A small image classifier, trained from scratch.
Model: 8.19M parameters, 24-pixel images, arch efficientnet_v2, depths [4, 4, 4, 4], widths [40, 80, 160, 320].
Training: 9500 steps, batches of 256, held-out accuracy 25%.
Data: 61751 training examples, 39.4 epochs.
Rows from block 7, named by matrix and row number. Each number is 128 + 32 x the weight over its row's rms, rounded and kept within 0 to 255. All counts start at 0. Numbers have three digits each. After the name is the row's rms in percent of the matrix's.
# convs0: expand 5x5 conv (model.blocks.7.convs.0.weight, 320x80x5x5), inputs 12-15, a 5x5 kernel for each
convs0.46 099:146135149179147118134131158143146167178174118173195188170132151140130121118106126135116146108126159150169094089117175186099066138124141103102115146149095088118114093115152176132108115208235153113076135179138108098114153154121209156104150137138125126125121098098142137140083076115150201100127153156201
convs0.47 098:163117094148138140117112147154108176172148167166207180192213112124120158167119138110113120102094109128136126097085105151112087108137177140110115132146095134155101110136125159119100159145134118060141166196165122125125168136151102159159151130139144155155157184180105084132242194156159141188169159173149
convs0.48 102:074110101132118129130104109103178157140114086145125139118073099114103089112105140149135129122095149133132152134160156144125164153113174143163073135208109121132098126121161163126122122126140079061129125100090069147135145144144101086107143128120084152129132064031075065081092009048084046153100118153105
convs0.49 101:133138087114166131151080103105116113107107096160123140115112126124100084117168191121121209118140117181224073094094147178084051082074094124115072079073140111100143099176161122115093183232159125125163218172139137131155156120085085086090074099133161117104070174212162098091214245196167145100136153185130
convs0.50 101:141143119140121133134100097114117091088093115131113131140150126142148130146133122141122123119140155131134128156150181173165144177205195175162189201202140127135156151123110123157160137122105162194170140098121152130114066104129140090082106117062087085094091053062109116105102102079112128113105019070126
convs0.51 100:102112150165109121114146165136115138174202138129121145148078147122145154123194165175149127170124127124106151112084044103157111088099085145114144119080102112146143127085123146115080125161159120136135127111121150126140093127172183052111148123127085133121106067148167108121064121125085149098155149130165
convs0.52 103:123150123116118110122100085111134151160142158163166162135145177157154102115104108032042138083091084104118042068125110102129105114115148154097085052103150155134132117145173169152152162205195131145135169167109129148160131150153131133083118114116117132112145149143185126171154102103132159101092075098178
convs0.53 099:182166138128089178156148153130178166197235193167168177184175148158154156151119106147124127101121162137138087026080144119125096130198193118115128146180153166141133127160166147103129187216189115152165196204139127176183169171150110170119087116105122113058109152160168116162131125125122127186161126174173
convs0.54 101:143121122186190128128117109155084081084056086070090120095126070074103117140118135069099111144136091102130118194161126150145148151092122169192161140139148149152179163138169146165122128143107150135100096113123119111122136153128159168110139169126149118130147142140111106097188172136111111172151143171147
convs0.55 098:137152140128119150126148154136142153150164198187192176160187131103135175165087083120102131147134162164174157149118110155111143167150140129085117075100113167165129140108154199128088078124179129077111163184169137134167173134158118088130104130172088142140106107121118123092156176160072089177189215105113
convs0.56 099:151113116112103120085099110107140141134131109124137142140131135142139115152109130119150156136165163172160126173165145164148173162148144121176165151114131177147173145122111095137129131105085159163115082043106137122109085101139081123111107100133160160114136171189174193171147162137118111138161140096107
convs0.57 099:120085094106144147120120132165172165165145135161160148125135111125107116145110146163105090117129127153155164127117142150178135145168196176128119143153158149148161172147142158138118153150147114135163163198188167094134182197181099068100100032107088147123055120096137106074128113142123123124148145133127
convs0.58 101:154142123127105125120106110113071097138120137058132167110102054093127095097160117075129108149123129160194156129124168189144148152168192116132138142154093112144162157106132149164160116129157204184128126194224191081093143155168100135144151179122144147165170155134157160166140143180191176135115100151175
convs0.59 101:085118084095103127113096101137133110166141147145133165154158152136156135139121086078098126084081109154171083072127132138138122153166166130141149101111201180163171145185207140153176204215140125185177207177132133173182166157142114178140129094107150124074091170199171103129192178159136110148139124168179
convs0.60 100:152083118168171171120135172185164158164167129160148144162145154117144163176120156139126140141121131129116132136151157114118175165157149107138170176170130162120119161137149112126146151160139116097162163152120104152121119103111100105082082104081090097120151096121106137130171120140171146165125114177160
convs0.61 101:118129092118144139130132122125139168165144153146171194129137109117162129145135135070079119094127134181175043098148128141157137161169177138103137083092167175154149137172136133145152186143156143148139153182154132167174167160169105159126150103137123134123104165140154106142137114095142113123125131132129
convs0.62 102:101133128116138139136150162155115151155153140122100133137112175161166189155132149138132125159154153126151156137147118164106092064086105093085072069122156134122127107138136123122102123151148129097125125097091115114115129136181211129111200162127098124174160105131150175174123133154149184118124155177184
convs0.63 100:046060131134123068071115115107135151136102115161170144104128158175128120167109091101132200094120117137177134147143129171137145104068160144125094103175141120124146145122119137139136100069089108105087082098118087091106165163125193155153186186175152158216184134077085135147108066069123120092077099136108
convs0.64 103:111144108119117125145145158124169180176168153172173154128123179142145103094134069069084145088104131162148085073144154117102074109140132125075121118131156168154135099139175187154135110166191136150152174196146149102169175159116120126128148146136134119129137119112179115133192166187167169143131109131181
convs0.65 102:118123127133144152126114114161151120132166181166145153162160161143141149184148123106106138129143141138120136151172187136142130140202142145085118148177165151181166147130133160150137114092091093099093084079061066141145129095078205122105138175146161175180200092127144151159111141115121137131128133107116
convs0.66 095:182156166161169197170153171206183162159169198173153167171210182183159168169169155190134142153179181127148159155127162134093053128137138071067115130142091120115096126102132146126099113161131132116117156127127127112138130110094120121123148180095115113197152051137144190140080189187168158132208185167153
convs0.67 101:132115119178161149130132173174128149139160140116128159158155094131154140126116139105115175136128125122154153107139128217142090093125185093153153160124153132099110123195138078141159161119065133157149159114168169129148150173179125195174109076146180118135152158145134133182157170132140156143133095110162
convs0.68 101:172174150140115146141102091113123125139151143109146168153150099127145155124129105133134145114126132146206104063081177178125039104126167152117147119165123136156157133108143177188145145146157160178165183140185195164161124195202161118127166213102101086138155125127129112155113126105080145146176088142162
convs0.69 096:164171160178165166134121124131177142141140149180170188200207185153153182177067123097071085093113080055055098127105116118079104144159135089112116139107176139128127158179136105132145171155079088105178155122088107149141137112115139128096129093119129125142130051122137150129121148163172160142156140155144
convs0.70 101:114132100126140076098094110119103132182169139142173195182158146150152158135122111062123154078096090127157067100141109140108120123125145136138121116113196157154127105170165146128127176175159126126167157154137126195141118146153148144107092056155125096068061179162119076118198139090109157122105063104165
convs0.71 096:126142131134130121130127135152107132152148135107132140148165121133121145151182211191203170180173132142160186143121109139105072118080106111141148156120085059071048077099084111108108108120150151140128147162156147115111138158149112095078092090106078086149148066063060116132094103127141122139148158181149
convs0.72 099:129132090097111114126108103146105141132126125147173177169152185204187176188150150111093124117137104079079071103143142119092096110097105147098119106093134127126142157134147127113139145139128119148158143117130113184170168150137101120142171208097098140162216053069121117154089106129115123140137149127082
convs0.73 100:126118111137117161134129154118162180160146137155190196185161120133156158157119122083116150143101097176152073043110117152102096147181157077085121112086174147142125127162137152112123132163174100123131172193089119165181148088138098123112131067097073102103078077094160106122112125131135078129158109107113
convs0.74 099:130128122146145141148160151141181196205191176205191172167147175148116151135110142128103148123135101092103163165148110138115168158120139109116110128148129111122101083137118113114114153164147151147162152145122117116129129089100197168180161113167136126148120132120139194152169134181198163161135170169136
convs0.75 099:145124068107180152128064076163137135098093102163126082109123099088091125119137157116099125145143136116129141174174151165169166185122180144152173140158129154115110106152137074114163139132064060127136113057029078142098086061074154179127098135092145141125154074132102098101160180181149128140125115120130
convs0.76 102:088082116170170133159142135143152223162079045152171145106062124138137096071077123134136135085111127115132134172130107127139192136078111090152110112142117145106085095123140113121117146096086110111129112093099108160119146120114095145141147133131110122129177109038050101128081022069107108123079109177150
convs0.77 102:125103101107104119122106121130156146122126123143153157168139129122151155148166116119141144139116116114130142142117131170105141144154180086134165151179100099123137103113138163172133143184182183138174199167168133144152088075120102091074097150088076102147133080114134159090141193192226157143150114167155
convs0.78 100:131089073093141112122092095153095125160092077125143155100104132145120114106133181158150099137143116113132108129124098113115102138119134130160163147123143107095131121130076088157152141101109162185140115150167165142154185167189150133089094112103088073098120140116099110087141146173144085153165191169135
convs0.79 102:063049052063083109135150152158154188180188137167171164170149088095114088073128140067097175127116082092147094102110071058061108133069064070120113120101127120126161137139156135184156125150132185165187205149210182201196155158152133147138126141106125099121125073120113106128143161111094110173187173163157
convs0.80 099:131142101114130122094107126129092130143143165157197186175142127111151177134120155106112140131131170188174087089117130174147106138143171168123122087107171148152126133172125148110134201158189142144135161200167132185195193127153132156160135095157094145097088122122134114122140128141114085131139141093121
convs0.81 100:141097109136135163172160176135153163126166193198180146188183113113148167162121159105114122122083134155117117124141111132128145130146150139107098082102074135145115128108111148109115126129165127077142161192146115139147165125141073128123091066149131175105079174172132083096240197133150105209143143108112
convs0.82 102:098135141167162107120137121114152166183131104196210173112121169190134097115113093095124153060066087122136039065117126099096087103103137142113105156173114140133126129161184176164137177237203164158139177193170144084127165152122145133097118156127118119120142174161150147179189119137177230115090111169193
convs0.83 099:176138127143172206154123172206181146145205208128117139173165134135148154143144155129043112173164117056113169125118105137118083114158125083088138134126126120132148122112114135141128121130132144153148144140130146113145147139140172114100164155113118123157159078151135148159100176151169186138204187196192
convs0.84 099:106089063116139181132110158174167137141144148157117128143168120110126123116101116088086070079080095132111127092107149113125093121160168131125148131104107144168136142153168157112133174171154099126164202238171157089174207149139094120181174114122136174147146157163139076096229205225176123173170161143125
convs0.85 101:153144135091098181146108099120211167123150156141147175194204145147185183177140177114130147106157194155081110109148170162111153197223214083132178193202114136109122156105080066085141086081077084092138131111106091137136095066121071140119101142090084084126154115100126141170109110150114116144158144109120
convs0.86 101:114137131157115167147146149131173176156153139140179165134129098095125100084127108093087091076101128156117046051146149142086059124149187095075131093116155169132128135163152145125157187155173108177142132183119142143169168162160084144125156121122114133088123148107158096172129112110161146113129087109137
convs0.87 099:149138118112109155153142160153115146122173195167165157173195155146146159174081103110087105105114151132139156146120136150099089118128119104053094101093083129134115118125126160100096120123167110065139179217171152122164205147147112103149146144174146147161139118130104098067177189201130076184174204126122
convs0.88 101:124186138115124117142146139166143139169158197170160168147169169161150131163132077083104125096113095115156091120139177157084087136125109105076115136118141147171153145156189190159148147185181127121143167147134113161175165158134139105107097068152152126119069084105135134094082120142143138113133102114139
convs0.89 097:145152144154132127127154128101169181171140139192191143132152164161148131116144146101118164117116115121118069110151124119127153139158169144146128161168158175171125117162162163115117171195195164115146149164145098157122112115090156135106117147134112115068110179170166144185214147137162210175114081120158
convs0.90 101:131100083150155104090073094127136139117089119164164165136174171185137120213159109113115118174143162188140144126119146117109107119098115087078078064096090093136146182063126145141154077127150105100123156165146120135156177151132061086116131168080105082115204130143113115104156154151173116103153146146063
convs0.91 101:130132140110136159142093071125161137144098126115135152118099164159145119090120125166152153066110161168117083099158168160124140150165178129130145166166128155124116141148172129114150202194124113176198189151124153167177132121123104135132121153096113120092133141120136082171176129108112185147127074089155
convs0.92 100:190155148179197151107119123141139131105134118137177179185151146162155163185186189166188181140167138123115101123141143096097119135170138051111118153131180154147126137176147135129132136136119141149138142144137087140136144151113170197173088096103107122137152158145120142176136150121090101179180100103133
convs0.93 099:079075057078108091075088104092167152146125152181121122122143157174157122110133142109163171143127115155166117123155127134171190197206173172178170179165175199165139124150172137129107125157133098081126146140096084086058085113072167157142154092172141131134071164175190189083182183166162106163139108162118
convs0.94 100:100155118113116123135115102141157127157130167145133172169185219209225205182128127116088112147160135116103143172168151142134133119136151155103123128135161129183167150106100129125138133124116107124123104095088108105100101098096208176152169208170172176147180144156184131109148153148146156129115103103114
convs0.95 101:125099130156176135120129112131158126113087082137166137120108119115145119124137107107163154117123120130135127108121092133140125124091111099131133108120173189174179172165190171163163151146143123163107110114098140101115101110130108146113063057147139143101129163153143137162141118122099114150157126123148
convs0.96 101:169161097128121198144104127132171164148152134144130139137151123131142155167149174116104134115120137179160069074126145162138094126139173136113106071088160153147143116135137147153133143183187140140134186198117121146165179150153116116106169119132083122141139117129149111142159105108127070128126093110111
convs0.97 097:125114113111130136161158147160131175164158147126175147126140116126139106127121114092117120077118138155152073125169117132161193185146151159160168132112162166170146138163128136140156146111133155163147150166169152177155149171153126196169125135184158145105126206176125092152182140116127149151130133127195
convs0.98 100:164096067095134144116133128143100117099080076115109091099132129074100129138193194176136155187182174151139164167157142140144180204143147140174205107139111118108089109106119103093102099122138122136103091103111128114127104146158131171112104189160187153124176131138102091147177167121097139190177121152180
convs0.99 100:092089139129073077105141104077116149119087076118140117154115148142119126134111103126175141062086135110126101156172091131109179136104098110186135097071087104105054128140100116121150152115091132142143145136168138126108114116100094164196081088159167164093145216151063069151186139074094156151095115143177
convs0.100 102:099108123136151133134161161165115123143124136139137142138141168159156170143164137155189195141120105166198165136138183178137139129146132110122117138139151136146140102176172173153120162180153127117146157139139140147126106095100163117121120144187159160175178179166160144145209217174179207195150141144163
convs0.101 100:184124100138222141124098087157135161180086122166170186121128212170186157157101174100149152117121105160192093147157116129109105117105113116129101114123220186145199183182147096158163142137054159191129124077126167117139144130140158191145107152111184121103116137206124122140167224154107125164205178142137
convs0.102 101:118112082152148138121104140152151195173136116143168173140141077093148128127153190097122140066090105162133054074149144151135091114145183159110121122132133163188161143151132163141137183162167142123153152192141134138147173134151118112107199143120095117137151154103112097157183085105180162142127094139148
convs0.103 101:132104123127100142127124138074105159149125088129159133123133137155136156143107120168142129115086129129126119081123107110114128146093119085103086072114109129133080125078097109069082121130140116067120066041066077136106087093102150135114091119139145106139127181142102156125129130121110112151178146156131
convs0.104 099:113103088084091126126108109116176202166154110146151151177145089118144204169135155156163161152158146165161134119124152182115141138119178158175142171196132114131109092095109124121092111144162128097152149138137118149136110123156135120098133184125130162169178134138156151121198143149160153195130075115140
convs0.105 093:168157176169128154152138120108157166163129113151161193175157132151160163150114171187174138148173132143149153180152136149135118140108134118123131114120156135103102100173122110138113174138111135137152139103131112182167118130133094146135123112123132130135126099128092090099137152123133114165173115120084
convs0.106 100:130118104143174126139161162134128160144105090097114089121131133110121152183083072074064069131093125131105095123143161150153143135153147166200165166167182162169156160166123119093100203172144106111174125119066081142095117088070115098081082095089074097114119125090105134118175100153155123182115123134100
convs0.107 099:146157157148123171155182175145160175182212216159197178178174113151182173139121154173117126138141177174128066052108125151110121151210211119075132141140165171148117119136182172084123190182214118121175142185145127212182160145184119129098128104122109125078117099101130090167123102090120126174139094106143
convs0.108 100:111153163193190111143135137142083134103127137095131151125120090124156158114073115156167148106119148146137183136160129168170128141129158132129155135137142117102108136124129123094161100114129095133130146127133153128183163139145222164155161108236168142157126191123148127148126117131134135074122133082087