A small image classifier, trained from scratch.
Model: 8.19M parameters, 24-pixel images, arch efficientnet_v2, norm batchnorm, activation hardswish, depths [4, 4, 4, 4], widths [40, 80, 160, 320].
Training: 9500 steps, batches of 256, held-out accuracy 25%.
Data: 61751 training examples, 39.4 epochs.
Rows from block 6, named by matrix and row number. Each number is 128 + 24 x the weight over its row's rms, rounded and kept within 0 to 255. All counts start at 0. Numbers have three digits each. After the name is the row's rms in percent of the matrix's.
# convs0: expand 5x5 conv (model.blocks.6.convs.0.weight, 320x80x5x5), inputs 66-71, a 5x5 kernel for each
convs0.201 100:084089110141141121123124156171125161184172142107162197186116151177158186145147156156162164122123110124132127145124134157098128120140139110116103138127151132135129145118117152143139088106114109113122114118128119128119126116136148157166139132136160145112117129171138111104113144133116131118120127131124104091078065097126122101114120168162153137131144161148144147172147116135150111135136117105096116118109133104127130130155115140136162159163149135136133
convs0.202 100:120135116170163096119122149182129137117140158161140114120173142116096072133112122114134126117136111148164091112109160163114133123130125128176155125129090082099109117089093096078104138123129097126144134118126130128102115125108084105113114145119131115118131143129149133119140127107103114179142075102150113105114117132090086103115137145139127123143129152134157169094122135150144107084096112112094065068094108099125109106122121138114121129102117118114129
convs0.203 099:157152138170178141128086139150118141126149139097121121143122125147152136145144152153166145151140148143142107136146135127123163143142129109127141138105088067094085118138130103122153158139145161132174165165157138117115113134124120140149122117121143119100084105147116132099155183172168159165166175161151137140142166190154147145165161130122124130123097102090109087137139137140124150146139124173139135121112125176173137143120147173154142170161174155152145
convs0.204 101:141157145093143139166154121161130149146120129124106136132086131090121151110132137144147173121128145155161155137134148153147136116131138131128105141112162180171184159150140160149147122127139153136107127143125117122114121102133128129118109124129130136128123156122124116103128121110101117099107128102097123146116092118121140123094093109125122098086132110120102095123101115108102143140150150145117120148149140110099137171143110107125123139144138156115135
convs0.205 099:146151148137136164141145134131131139128117130161144130122114132141134113137173159105081122170178129093126182182116089155151140115149186118127134147188098098120128125097081092104097126095110065079138118091075089171148126115154150130078107145152126094136148190161129140165146158121148164090120116153163136123147165164131104127149150096105134141115151139109103090161126089081109120137135136169112128139138166124127161123166119122099104150106120095108132
convs0.206 100:145162144102124122159161114111100138175101096141173152090139158177186114146164145153147138147142173155157120120112145156146169118118139153120116107127124114116097127132118137160139123113150133145106142153127153143138132111105141137141133101127140170146110151143117156162178134132141139161119108114094103112127101109105116117077102120143155112093139132148116119159165135144153096089096114114115130110098124102155188097087100108102058077129112054045096
convs0.207 101:103106116139144096134137138134089129108111132076089092098120075078119115112118129096118129100130125132141113152151148179138131152150149133118126130128159162131107136167147080076108161124116101142153140114118145150165122124123077135144127140068154133110125095130109107141083095103109131109116108124141108093089121094090083098117093087075100118096065097109145132065102162167147115100086111120132119114122123147128110129144160133111142123153137128135109
convs0.208 100:147125145151163102120137165156110143147150132133123142134143123115143123155121126130123130098099101139128105100122167150129117118160153142122163158156113160148142139136146150126149148125124111145147131111129167155143146165184091106096104119101105127123120145151141138102148137128103085153133115115129154147143144153131138154142129101156188149128100144185179163107123141145132066099135172154090129144154115106133179152139118106155148142124128118124157
convs0.209 100:135102100102134101109126134111109131132154125101093117151136100102124145152097138115100103126114116140138138139152153166144141147166138153113130140113124155100127132155167150132150138109117081120134121098096137121110080121163101134145103121135140184129109153152200167114143145178117104154131140115120111111120130121067086107119106082087122138130093094107135150115129140132149113125121119083065083112133113106102117134151118107100108153128097069072098
convs0.210 099:138107063075083121131104086080091123107101103058109115131120080118113118121147141114127112142131121116160136148132107127129150121108109114116123130126131094104119128138110118149147129118129146150157139111103117187165105098113152148127110097132135132118103122140134144142142165171151136150192175142136070092099103102057087116106084056087117093088076099115091080107115120132124115114106126143111124116137161116129125106122116118097080095127115097097102
convs0.211 100:145133120152142114140139126129117128132135165168164146161198196150152131142131146128137139114130149110129139125110111131140134098101142142135119096140117068107104129128118148129166107153144155139101147142140130123153131127122134138145133114117159167160128160158155179163177156135171169152131085091112120116132118095114105134104092108134157131112141143161135112131125145138118108102153145119149143181153161115143180189185096106140145160118116135134130
convs0.212 098:140133128115127115139112103107092120116111127120140149161146109137162174142127144103090092108114094093104110122133125131146150150148158182160157163162136146146154170175185165173182182211191179183150171171155146141149139133147140161150143135175173184193155155166174190137156153173152111183160171158140146142128124126101118125111111109105119119121089112116122118076091123134107135147136143178138144125122134143141148129149132142154157153148128152150139
convs0.213 100:172139094142129180151131122120155153141140113118128149122126121141112120142163128108124154202179130126138169119118102112139100123107134123147124155176107111135162104119127148142093136142152125114112109102087122113084092091093179092083143185162090116135152112109160110089078097127073087101104125112134127168148129121128131094108151141127096131129164134138155108172168157146132155175159145157161142117123136193113089123145189146117140127200170182195145
convs0.214 101:155109134155152121099110114130143127107129161136111107139154128117118140124129149141164151148137152180167132135132141138144139138134115178161168128117071121102094070101130144120084137147150160149129123145160165101130138142173062103137148142100102142155110096091116119111113115127105077128111117066083119117119111120130128091071089150156113083095157162131109114141153148139114108107115122107142145133135141136129112128132144128125132119136144150150134
convs0.215 100:124126108110138097117162095105098128146114129110105093118128132135116089132103134113137120119112161116105111137154154117105144136143107120143126153124101099120131112101110109113102119127123139113091090142108101097120144130127149126156120158136146153131160148131139148146150116149171133144126132152123118080098134135135108100117137117121085097108123124113125140119112111120132118087118136135162167140168173121151141131136121125145157144131143160175169
convs0.216 100:117092120131128099111108127106105134107142114113140131123136093115134116137112101101109139138101090111120107106112128123120132169153137176170193180167125141107098123149131096126135188116127141156174127136142146116145142122131126110112107115106137100090097111126117097125090097122145130101133177185167108096093107120096098104112107080130124125098110135134101070082108090047061134115084094122111102101076091099116129119114118123150128117103095123114098
convs0.217 101:158181145190163160190154185174137155129150148122107115124128118105121099103152155136133123133145148147143118151156161145141133134140138136161154146127125100111099125139110115117121120121122120113124158136115092136132138090121142173204163140119178163155157085128140136084100151153139110139154170156144137116126140130120111122157162139132141167181119148145152161116126132136139177164158164140153134139158143166158180197197148154164173170119125150147154
convs0.218 101:105121090140127119106109158171096132139153165108103149139150105088137148132103112103146132104092107119119079109111129107097096128127112114128142112120161166169174219135124113133137140128100125188120107106084117139131112118173153151173183181125127154171202130142161149150137130134122133139156138102132134109128116093131129125127118147145130141119156147121118146149120118108114113106135178160107092125139134138110125154154152114112107121162142115106128
convs0.219 101:107144159147154088107130142150100093129148150125121158164125100107099121104099130130142143096103137141133114126138183172127138145168140134169135121105121113124154136122190161176153129172160124148130121112103120103099108117103111138147140118091111143163141084117170166133132167176152130124130104126145128106144169149132106095103117148116083092116135122131136131110093143149125138135155152137129142138200180132155153121118158178163146116128133149141141
convs0.220 101:115132117136154135094112135136146082098104115159111120111120168159136122131130132120111114135133149134105127134135119101128124120120105134152140132132123130110094094113103122108106125139156136121145163138137124116115132103095140136153147139149139126138113107113119117076101108109104087133132126120099124121081084116135109081082132131094072085133124081080121141117088086122124147164126115147132152160141157128086125130132156116103118134182150132134134
convs0.221 099:088149154116099113145176152115094137130146137134127130123116125148155136126126123104097107143138130153124095141145154140097133143108132125137126116111110144141115106104122112114091151147175138125110138119113138112141113121148113108135115142147136152155168121119130135142102114116126141109136092113143128120118103137145149133126122126124125119087145122131133112120126166135128134128101098143171173161162141116149164132129115134162147134130157162117126
convs0.222 101:144157178175175140130162129122122132107099118101110086084110117109123115146140160144129133139152143157155146123149174162115094130150120109116121132142180125102126167179127086084150172129117131173151127120165152142140153164145113158152112129112152118082115146106046081156136106086121181140124133154179085100108134111102111130135103102120132124105086126155128120110137145141129070098101125104158152154122140143148134108141144145122120128169141144127125
convs0.223 102:113151121112108105155123117114143155163113107156152134116150217198152132165160136117122103135151141127122131137134115088133127118117099128121107124153107118109119086130132109122144135126115136144161193208178155162142141144134130163161140127131148149165145167153133144150167158125121158144095064068129167159172151134116151157123115085139144099121097128134120139106162157136133172145125151179110133126116130114122133106104111112129136148141143136153159
convs0.224 100:175181147156197144187145148155154169175152164163163160134156167152142104126175176155161173129165177158171154162156128132154164138099124137150133117127129092077087103124109112123119100122152155128115133149160162128122129130136133156148144114110130126136094140118109111093135131104104106128120075091088148138138141159128136133136133152157146132154149150151142154128152149128129198176167156182160161161120144164175173128149148156144125152144141117103108
convs0.225 101:180172151140146155130154093075142117133099101152131134140141119120127139139105147123138121132116128091104149143131155141107160134181141098123123118092110132151149120129185146129135172155134140127170101118121130097078100111143136134152128123131144151125138138146137153150163140155136117101088113123137146116146166153125120104081103138119085071099122104095103109117107144152133113116145144135103123142160173153146123112128147139157159135103109155179134
convs0.226 100:092159171146106105166175155144138195182175180125172168162168109163154148114087109098080098111111108129149094131140152137106127131122099120147137138114153165149102101192202156140138157161165169159105119134154149102115116117128132137154129133158156155127131157155124118122151124121127129122107114108145099116129117095087125116111101112130119123105138156153143135108124142126117106134123105094146171171160146124165181170147115142164141135127127129102114
convs0.227 100:124148126096098120153137149137125136138165151122135114129140148136139150157180165145124124108105123117122095115117129091131135129134115128129109118101141139082089144166161117122153166174160143161132146154147151125134142131123113137123135135123125139130108111104126117081133138127106095110123092079079111138169113075111134154148129124101133133145122113129138140145162184178174138139094087083110119108130135114115118126134123142134137132172181169153166
convs0.228 100:155183105111125138133098095108121116111131135111111110137165136145119129172182209163160181169171163126119133111128125075159158121163152151150142193184137097103121117146120097126144168150109089118151153163124104116129160120115152122092127133130115122116133139150149113135162147139120110150132156136101093112112097112112122085102121095103099124101131129108148149115109102148154148142126141139129145056088129155151131087094153177180163123143127134170168
convs0.229 098:137161096104166131143139103130148120139133117125090112140115123100105139138143157125168169143127155149166147125137155145154158134195166126141142161134145125149137126157136130104141154150109126138164120133134110094091121122124132110118131145143127135122158128141122094118114124113089102112112136115102165154125116141146143136124118115121129106109134128116091126125121120117153171163158148141150147130128122179165135134143172181179146153169161174176142
convs0.230 099:134144133128115157143144154144161146138141123150145141120097100138138113114116142158163181157162150164175157163167151155129130175161163120142159147136136145158164142122117135115127109113101078114118101088089142116126132135161118098073117137126084073111112144153149137109108103108110089077102121149118134131126100100145151156126111154165175155106141143136119103132121079078071160177167140140140186195144130149151142133125123165161123103132129122116114
convs0.231 099:124143136107106123125117100084129113137127111144152163181141146154156148136125115090077108130103098109132129116128144131117114125137115123118103109084134122106122112143115109129121140118130136119133145147145140098102139123149126107085086081158133111124115142127151125109116132156117113113100147114124118148163148136094136143116113101133136109139135148154143159156161170156157116110082086125125109096100131148141148151155125153156180160171157148161174
convs0.232 099:124139100092137097137167084116104092162127084093092133139110098130131144151165162110145161144137156171163118097111148145127143106159146128144139143135130111126136119139107109126131144133131133115184148158134120133134145146139145118113144157142127130145159107137110123131093142101100100112110108122120118106116090085138126158097085122115145110107132137155140151160135152139170162153145140153138117127100112149118124096115131117162147152136126148165165
convs0.233 101:149131087090142101168169161131096158137127114130171154134116123172144118135127144150117125116127131113107140161167142116114153169139129095117127093098166159156173155146156161196179101123160149117131148154107124118152120111102075078120114118116105116123123161153165150149188183170150161180187138137144105105074071119105141099102107126141122135115123111127151123128131142169160128145115109142135196146114130155200165139142099107146128131134115106124123
convs0.234 100:108135174192158123111101130135127106114126134131110140128138135132132129121181193179208203142147138145155114109102124129124101110139165170156185177181098136114119135117125129127108126130131108139119129128109132097097070100103116134150144136109108116120133107090094096105108096124111127129139154122121105124142151122133129127125111129144151136121138140156143149098098094107124150153142142137157140103105124105126136130137122142166140156095144149135153
convs0.235 101:118140122104086146126130117133145123137129131105112109100124105093080105124121132124153138149171143127128196158139124151151120138148181135133101106130132082100112097105119151115089083113109062085131106065075104141127141143146165127109116166137115113127143109099126128120088078093121144097107107141145111142167186169135137133171185166162150149138158159130113102133110084095110127124141149160120100132144151162112103120167161156130140152129126113120102
convs0.236 100:123154099125135114129117084116111132115086131129136112105160123134089098158148186132146166144155150115125125137149129100152162111164134163149109165168149107131135113143132135137154151140078103132137126120095093125135160127128129123109137151127131128099133125162115114136161130139138123148126159155120112096098098097144115092096119125111119118106131145127128148112106079108131123145147147123144157096091134164188158114116145178173140128129106122155133
convs0.237 101:125119155115101141126166147116160098160121126162100125148120175114163204155097123122101114111128143134106131096127181148134119131155159181149186176195167176116103127126151121102127109131145139140092135162177146098091100119094141137144126132138110126159152120104138146141097102157156160136155189183175126126151141110141155148143103154117099125119125107082107117160133121135127110143123122115136136163149098115085126144124116076095135144140128134129134
convs0.238 100:126102137136143109125132110101116114130124109139138148144133118113167180168107126119128128068072067096111104077074108133132119112123129148137133136160091113129136140095157160130117091151151139103106128138149127126145152131118110127142141131124135163157123131146140151135164156143151130142130115137157140108108124156138115115108109163156147127094157161157121121124108136130143090083101124134092061078092082156135132135114148144160145139125134156123148
convs0.239 100:085078082101103124098109139122117129154160139119135149123115157168167152157125132129149147117121125134127104129123121116122114121119120144126115103145096112112121148108105114121146143119111122156137144112116138122109090088103136174189147150138192232205191110142155131116100072075077105134101055075147160124081100109147110113136126122100130143121100098126109125134146172151147147122110126120109130133138142075072107104096081070096098098097096102074118
convs0.240 102:113113103099090139111100107126150165138125122151145138141118133138127128131157179150143109163152152124151163156130137132156136158155138131127123120095113076110081104119112131120113148120130129127114105086074062116093100122120142117130146110149127128133125141121096124114144147156151137159174197178139096113120128125103130126115138102134139119131115128114117134113135115113098123117108094082150159136142140142148145129128150181163135109172182184149127
convs0.241 100:101115139117123086096134137093112125117147110145113114132118148131135120142109136132121108125160155140118145174132129134160163148119151155129120106114157162106102119135166148094126169163155135138129151134125130123154114129155120138157111103165174166140111138159133147148138129125121135133129105109140075078091095095075058088106118101090110122133099115128160142124132166167154123100072090080112096108093092108102116121071099112112119103117122118125146
convs0.242 099:111119156141139135148171161144131143189164139153155198173152137128161152135111129131138165111126136147161104130149176169122135156141143148174169169138152137129151147163146137146135112126136109126078096102110111113095118109124099110115115115117120125144116135140162159146158169162142168156151131138151132129131119105145139139141122166147155132120162143161137137144132161110107122117150160141133130176171154144130158155156141126123126135135130125081096
convs0.243 100:139156127117120145150145148137113148170156153128087116106130104090136089110120149115131144098122150141135106119140152156138130159155132128113164126122124145167160164138143122124163160138129110166164151139143209164133116152208138113141114099139101133120074136138154140072148165161108063162153147111106148161153144134141149156161138119111154141116129115142154126128119158175140105131120129114085106077110093145130134121139152129125122145135106093124128